config = dict(
    model='image FSQ autoencoder',
    dataset='telescope images of galaxies (Galaxy Zoo DECaLS)',
    train_examples=44167,
    image_size=48,
    crop_scale_min=0.5,
    horizontal_flip=False,
    color_jitter=0.1,
    bottleneck='fsq',
    downsampling_factor=4,
    encoder_arch='vit',
    encoder_norm='layernorm',
    encoder_norm_position='pre',
    encoder_activation='relu',
    encoder_mlp_ratio=4,
    encoder_head_dim=48,
    encoder_fused_qkv=False,
    encoder_bias='all',
    encoder_qk_norm=True,
    encoder_parallel_block=False,
    encoder_inner_norm=False,
    encoder_patch_size=[4, 4],
    encoder_conv_stem=False,
    encoder_layers=14,
    encoder_width=256,
    encoder_positions='learned',
    loss='l1',
    latent_channels=6,
    decoder_norm='batchnorm',
    decoder_activation='gelu',
    decoder_widths=[48, 48, 96],
    decoder_blocks_per_level=2,
    decoder_block='basic',
    decoder_attention=False,
    decoder_upsampling='nearest_conv',
    levels=5,
    init='lecun_normal',
    residual_init='scaled_by_depth',
    optimizer='adamw',
    lr=0.00099,
    beta1=0.9,
    beta2=0.98,
    eps=1e-08,
    grad_clip=1.0,
    steps=12000,
    batch_size=128,
    epochs=34.8,
    lr_schedule='cosine',
    final_lr_fraction=0,
    warmup_steps=2400,
    weight_decay=0.2,
)
Rows from block 6 of the encoder, named by matrix and row number. Rows with one number belong to one attention dimension. Each number is 128 + 32 x the weight over its row's rms, rounded and kept within 0 to 255. All counts start at 0. Numbers have three digits each. After the name is the row's rms in percent of the matrix's.
# v: attention value (encoder.blocks.6.attn.v.weight, 240x256), inputs 128-255
# proj: attention output (encoder.blocks.6.attn.proj.weight, 256x240, transposed), outputs 128-255
v.48 108:132173146150079180134110109125125170076150135180242148118134158081165101118145163114144141123137124111110079119099108123148060125100118104149160095134134152109098096135147138095147202099205157114138125157202112102105171115123188168100121178135089107110147094122153041135132174150090170097165203097125123137186231158128077108110126110096123164098153091154136080110101118129175167105080
v.49 094:143088118137145104099172148125134130154132101109109095133167190151150129104153093120125133120124099108170111056162128128202116117110127156107101140155117125129123152154178148142113132156128155050118143144020130134137141091088069115069118129193154139075195155098156136142060147166067133089123219118127169159162131132141163082110052133096164136149115143132095067077156131138078180127105
v.50 096:134126138105112095139147140155183125142142125097082143105093133123139118101100132140142084123121121142168146161130176138170140141098116130120047170162090158169112188127067100129152115184109130080118128105117162186034123128150130138175119155097188120180123096136140134145113097156124076100165076178146134129104092109130125149097161160163145070095194124155144139104115106137110101135176
v.51 090:161105152127155118117099116128164186099075155138093143131089188133089199082125049127119064091155131192099123125132176165145096115087114151181100152121091143151115135114140160107112065194173150122137112132091136134069134124167153087166087176092187121134115093129108139210090111107098124097134143152099122091125116140138113138047128070075073165129116168113188108092152113146129136119134
v.52 091:150103109149130212182101143164128143132134126107123187128169135136102170118181151145134119143162129112101087119097117079157108182079151114154095158130171214130137195131119078159139111186169134132133160127152156133111098174166229128137156084140102113129115096139121128133120117108049095038118149048149145136092170097136172075137152082117166157058124173098112076090119127149127171112113
v.53 097:140097110118126115175113128131082140147150159149141119097060124121055060154185115143137154124126141110156146091133158094154135079120150101078107121111112151148115061134109145124137109085097168155144109120145139143037130103182199117158153192126096102161067133143129045095142118101132140085114137117094172110131081108169135109078159078095131153153089104114088117110161118121152166136132
v.54 100:134215102106121163124127115118195160116135099123074110117148087090137167101151203137128124149121093103174085115059135085163122128157108149191082104144137056102115114121112143129118094107196131136113149164144147091139157146100090172116083081101147120093187106138076147163121164149134155117097095137176146150159148145088136173149133162077110147109177165150135106145163126133152099090122
v.55 086:160141152129095177124146132132063159134126153126155180140163104081144098123041151088142097101124148148145114172154118138108109109078124113085141104124165140134111151107134137088107157129156134114134128126168173113000137168189167123106146143094162152115132111089172039143165120150094084059144145103152158088119172151157147093150145147126125098132118103153126180138142147157184099141152
v.56 098:110182133131135153175136114114189168137127143110044136147134065113096118097117144131099139152146166111108179102092092149145112157143112153119094176161161150150091087103134139155123103100154119150089109079090176136138124098160093124120111147116152128162091139123076174140107144114213090088095078134178136104122067147096150176111147170134156120134108141117109186100125131130106065117166
proj.48 097:108137109131196054160174127107110146133119156087035104118145115124105143112111152128131100136136107159114143170131150150137215168122137130161123123110117130163154109125127152137091087164070106139112143104081107120143072132079085046119127169137154124124105116127140164113091090126174106176128000187125123125071094133123135114117198142174158131149063178132147164179114115140110076137160
proj.49 099:104127134126115179159113131160130140115124185115140108126133038149105122150132137133119114178131174142156155147085145091024154134146121119162165119167145131140135095117089173141123094148092058209123123104207127109099112183180181160173134169086120128153071121139129116118178091089190122133127074135131127062092137129159113153134182137151089138089085204116115200144108140121138056136119
proj.50 098:150096133127178157120097115106131146135123055122197111142096087093059146135162125132122144087141113169058128097102070143026119119126125131086189158158139126111100120131158155164132168028097130124121124169125142080213134116055127117141129144153096136129155133124133174140051190110167140183084153089122121161134160148109113119111070138145120103176123097108160154132109110119139130138108
proj.51 091:113111139125050104162168132100135096134131104135161105126141047092149080193124168140145177160124153088181191126112016127121159128221146128041158175132159076109131137134117153128132167072106089121119148107121215131174104127085136104134130089128090133117118152132141107085178161148116122151081113167114124141130138097156113122161127147168145086090150060137167176157089129124126104097115
proj.52 090:128125120134194082092179120116163082142130199111144073129097102083158143112154093130123114110117115131110184107186121110109150079164121128164152105122101008135120067120120175090133168124173100118123106152090126120183107067100037072161126161092192131124147121122147130104151153127218212153157076192137113059115134146143095132124090166160086140180134129128131160137150112121133082130133
proj.53 111:118122116124085130082184124121139089131119088111135160118128095140174169117083152122140125140131128105139153137132096181081132193173134116169166117136137115120118175126130052113102087158158033158118130132152150114175123164102085163130122068100180133104160133126125184137132165139086136158120058114136121132144153109095075116131076159127103055093153122115125153148059140119091043112172
proj.54 102:133100130124192047176104120129079118139139147139187119134138130102126093117117122127138132101136130205049123163140084153143153136113117137096171156133114216141121101135167154138158189103173151111124140113116069141154096103096180067126130218120129132141117128124146154138093093114169078143134141148128124168077136142144109119104155115189127116153111098138153083115121107123113188139107
proj.55 089:110084117125191113137121133121195105149126093115118130121059204150100105141170098118136165111114120146073133068083150194116154145214132139136149186100134127124130118130130079126134087163120160149131156113077145184219156139056142180130120095129056125136122161132132161124079138116169118202115095132110132112135093136086115131079133123115134116164156102157170137143107122129128209112126
proj.56 094:146080130115167089123118110092098121131134113152203114130126125075111149129124134124155119088133124125092083139103154104132140072106135134145158114135071111116116135126162164122182159112182143097151151169187106129135106156040156101148114154103138138125165109116140139144070139157055162159142136151091123181139210117129078118107087134078097096138139108130193091126129122124141187137094