Rows from block 4 of the encoder of a small image FSQ autoencoder, named by matrix and row number. Rows with one number belong to one neuron. Each number is 128 + 32 x the weight over its row's rms, rounded and kept within 0 to 255. All counts start at 0.
After each neuron's rows are labels from the 100 images, of 14976, where the neuron reaches its highest value: "strongest on" is what is common among them. Only what is clearly more common there than usual is listed. The data: telescope images of galaxies (Galaxy Zoo DECaLS).
# fc1: MLP up (encoder.blocks.4.mlp.fc1.weight, 1024x256), inputs 172-255
# fc2: MLP down (encoder.blocks.4.mlp.fc2.weight, 256x1024, transposed), outputs 172-255

fc1.641 [148 174  92  69 178 160 111 105 116 144 136 154  90 100 150 103 168 108 113 124  97 186 156  52 106 109 140 120 120 186 132  89 154 177 186 170 148 158 109 104 137 134 125  56 152 155 107 111 111 117  87 185 135 130 104 126  89 136  46  28 100 133  74 102 111 111 116 154 127 118 135 141 104 158 192 126 126  96 166 138  81 127 184 168]
fc2.641 [114 147 106 187 193  94 137 153 105 126 137 122 166 155 115 132  63  96  95 166 201  95 100 105 188  76  93 153 105  98 137  99 107 134 126 113 126 138 129 140 120 156 137 138  91 162  79 184 135 100  79 146 124 155 115 199 123 146 102 186  90 112 119 136 128 107 141 129 114 129 155  84 124 122  42 134 182 152 137 135 147 173  72 146]
strongest on: shape: featured or disk; edge-on disk: no; spiral arms: yes

fc1.197 [155 157 135 175 118 137  67 141 134  83  75 148 151 158 125  73  86 149 144  95 121 102 137 108 160 105 101  81  75 127 150 122 165 135  98 104 171  73 148 111 143  92 137 130 146  91 117 131 126  62  92  93 151 145 108 124 163 107 124 134 134 142  85 152 105 142  74 140  97 115  94  64  85  95 131 128 150  66 117 144 129 144  64 119]
fc2.197 [146 167 129 162 118 134 176 156 108 131 105 141 164 127 173 104 180  85 148  56 161 100 128 178 106 153 150  82 191  87 102 137  94 156 124 166 118 139 144 152 146 120 111  47 140 187 143 169 134 123 124 128 117 135 100 158 147 164 104 150  78  86 206 145 127 130 197 149 134 192 179  97 157 127 182 143 167 130  97 124 127  99 128 122]
strongest on: edge-on disk: no

fc1.583 [103 168 167  91 105  90 116 136 135 111 130 169 140 198  76 104 112 118 113 222  83 138 108 114 165 100 147  99 134  96 113 159 132 134 145 148 165 144  61 139 123 110 152 125  75 156  83 121 128 161 166 152 217  49 106 136 115 187 169 117  87 122 126 131 131 150 109 130 130 141 124 146 151 163 140 167 105  57 149 129 137 148  70 121]
fc2.583 [146 121 134 122 119 157 127 151 118 166 179  77  97 101 163 147 135 171 183  89 199 144 109  35 102 122 158 101  88 135 222 132 140 160 145 114 161 168 103 153 123 139  98 154 121 117 176  95 116 138 125 112 103  94 128 115 127  87 112 150 129 127  90 134  76  96 124 164 161 108  94 140 151 119  82  96  93 144 154 128  78  71 142 127]
strongest on: shape: featured or disk

fc1.336 [160 124 146  92 156 162  70 143 143 147 171 146 128 110 138  94 151 128 118 107 144 164 147 101 127  66 125  78 102 154 156 110 190 142 139  94 163 126 147 152 154  98 144 127 153  67 105 101 119 193 172 118 119 108 195  49 105  89 122 107 165 138 122 131 102 117 114 122 156  80 154 172 147 137 174 107  64 111 149 106 104 130 231 144]
fc2.336 [134 131 175 177 147  98 136 104  96 135 142  52 144 171  99 154  74 116 155 123 221 110  98 130 179  86 109 158  84 107 137 123 159 120 115  71 128 133 135 155 129 131 123 135  90 124 110 127 134 112 123 143  93 138 106 182 124 111 143 189 130 141 154 146 142  81 142 114 122 180 163 104 138 117  85 150 186 132 133 120 139 135  94 106]
strongest on: shape: featured or disk; edge-on disk: no; bulge size: moderate

fc1.89 [131  93 158 136  97  93 131 169 137 111  48 165 153 145 125 119  92 113 147 110 145 140 122 156 172 131  83 111  85 134 150 127 132  83  94 111 155  66 136 135 195  87 168 166 122  91 120 175 137 120 191  95 140 158 148 110 149 142 120 137 169 121 142 117 137 126 105 101 151 109 153 119 170 115  76 160 116 163 131 113 180 180 157 120]
fc2.89 [117 136  78 125 121  83 148  89 104 128 167 113  23 110 173 133 171 176 148 153  86 139 126 104 175 115 169  70 173  65 134 135 134 138 111 117  80 187 139 128 118 146 131  93 139 164 145 130 123 117 102 115 123  80 129 102 153  96 166  61 118 137 126 136  81 141 127 141  56 154 173 160 118 122 149 166 128  47 122 127 137  98 109 140]
strongest on: spiral arms: yes

fc1.369 [130 153  53  82 132 149  97  96  96 153 119 155  92  97 142 103 142  90 114 131 119 189 197  56 108 101 127 124 124 186 143  98 139 168 195 140 131 158 122  93 113 143 136  83 134 146  96 110 140 119 124 185 124 145 100 121  96 132  77  73 112 161  76 105 104 122 146 138 121 130 134 122 124 162 185 121 142 117 165 125  95 140 181 157]
fc2.369 [120 151 121 186 193 104 142 137 102 132 136 121 149 151 109 131  59 108 105 163 208  97  95  99 186  79  99 152 102 101 147 100 119 139 131 102 121 149 125 139 121 157 128 134  94 158  90 185 140 105  76 147 127 152 117 199 119 141  99 187  91 118 117 141 122  98 150 125 109 133 152  90 125 128  36 127 176 158 140 139 138 168  75 142]
strongest on: shape: featured or disk

fc1.216 [ 71 156 136 129 106 192 110 122 206  99 104 198 198 172 123  77 126 181  60 161  97 109 103 168 124 123 119 138 127 153 168 128 117  88  99 179 128 141 113 127 144 100 123 145  93 132 148 121 177 147 153  95 138 117 126 116 152 153 147 131  91 129 120 139 123 159 151 145 104 147 147 163 113 124 105 123 136 129  86 168  98 143 225 188]
fc2.216 [102  89 206 125 172 124  71 133  95 181 118 148 188 114 102 144 195  85  95  76 161  96  84 150 142  53 165 128  28 154 116 107 130 109 133 151 136 106 162 153  95 127 125 126 127 104 101  61 159 122 100  75 104 104  57 122 152 150 117 201 155 164 153 103 154  88 169 127  90 113 105  85 132 108  97 135 142  93  98 133 138 145 145 108]
strongest on: shape: featured or disk; edge-on disk: no; bar: no

fc1.155 [182 154 145 127 122 111 140 117 131 148 151 154 125 123  74  95 106 120  40 175 149 163 118 119 165 183  74  70 131 131 143 165  79 154 179 161 157  92 120 140 141 107 139 132  67 107 164 165 138 132 116 127 173 134 165  89  85  94 128 106 115 146  66 119 153 164 123 114 116 137 123 145  95 131 120 150 134  99 186 141 114 160 145 171]
fc2.155 [ 98 127 117 146 134  79 154 194 111 106 154 143 190 163 111 127 157  74  68 136 201 122 124 156 157 104 121 160  67 106 148 102 149 121 116 133 163  91 143 166 115 158 180 130 106 126 105 158 113 134 138 200 139 136 143 193 154 112 135 124  76  91 143 122 238 199 128 114 134 163  90  97 129  95 109 137 195  87 120 124 152 177 107 171]
strongest on: edge-on disk: no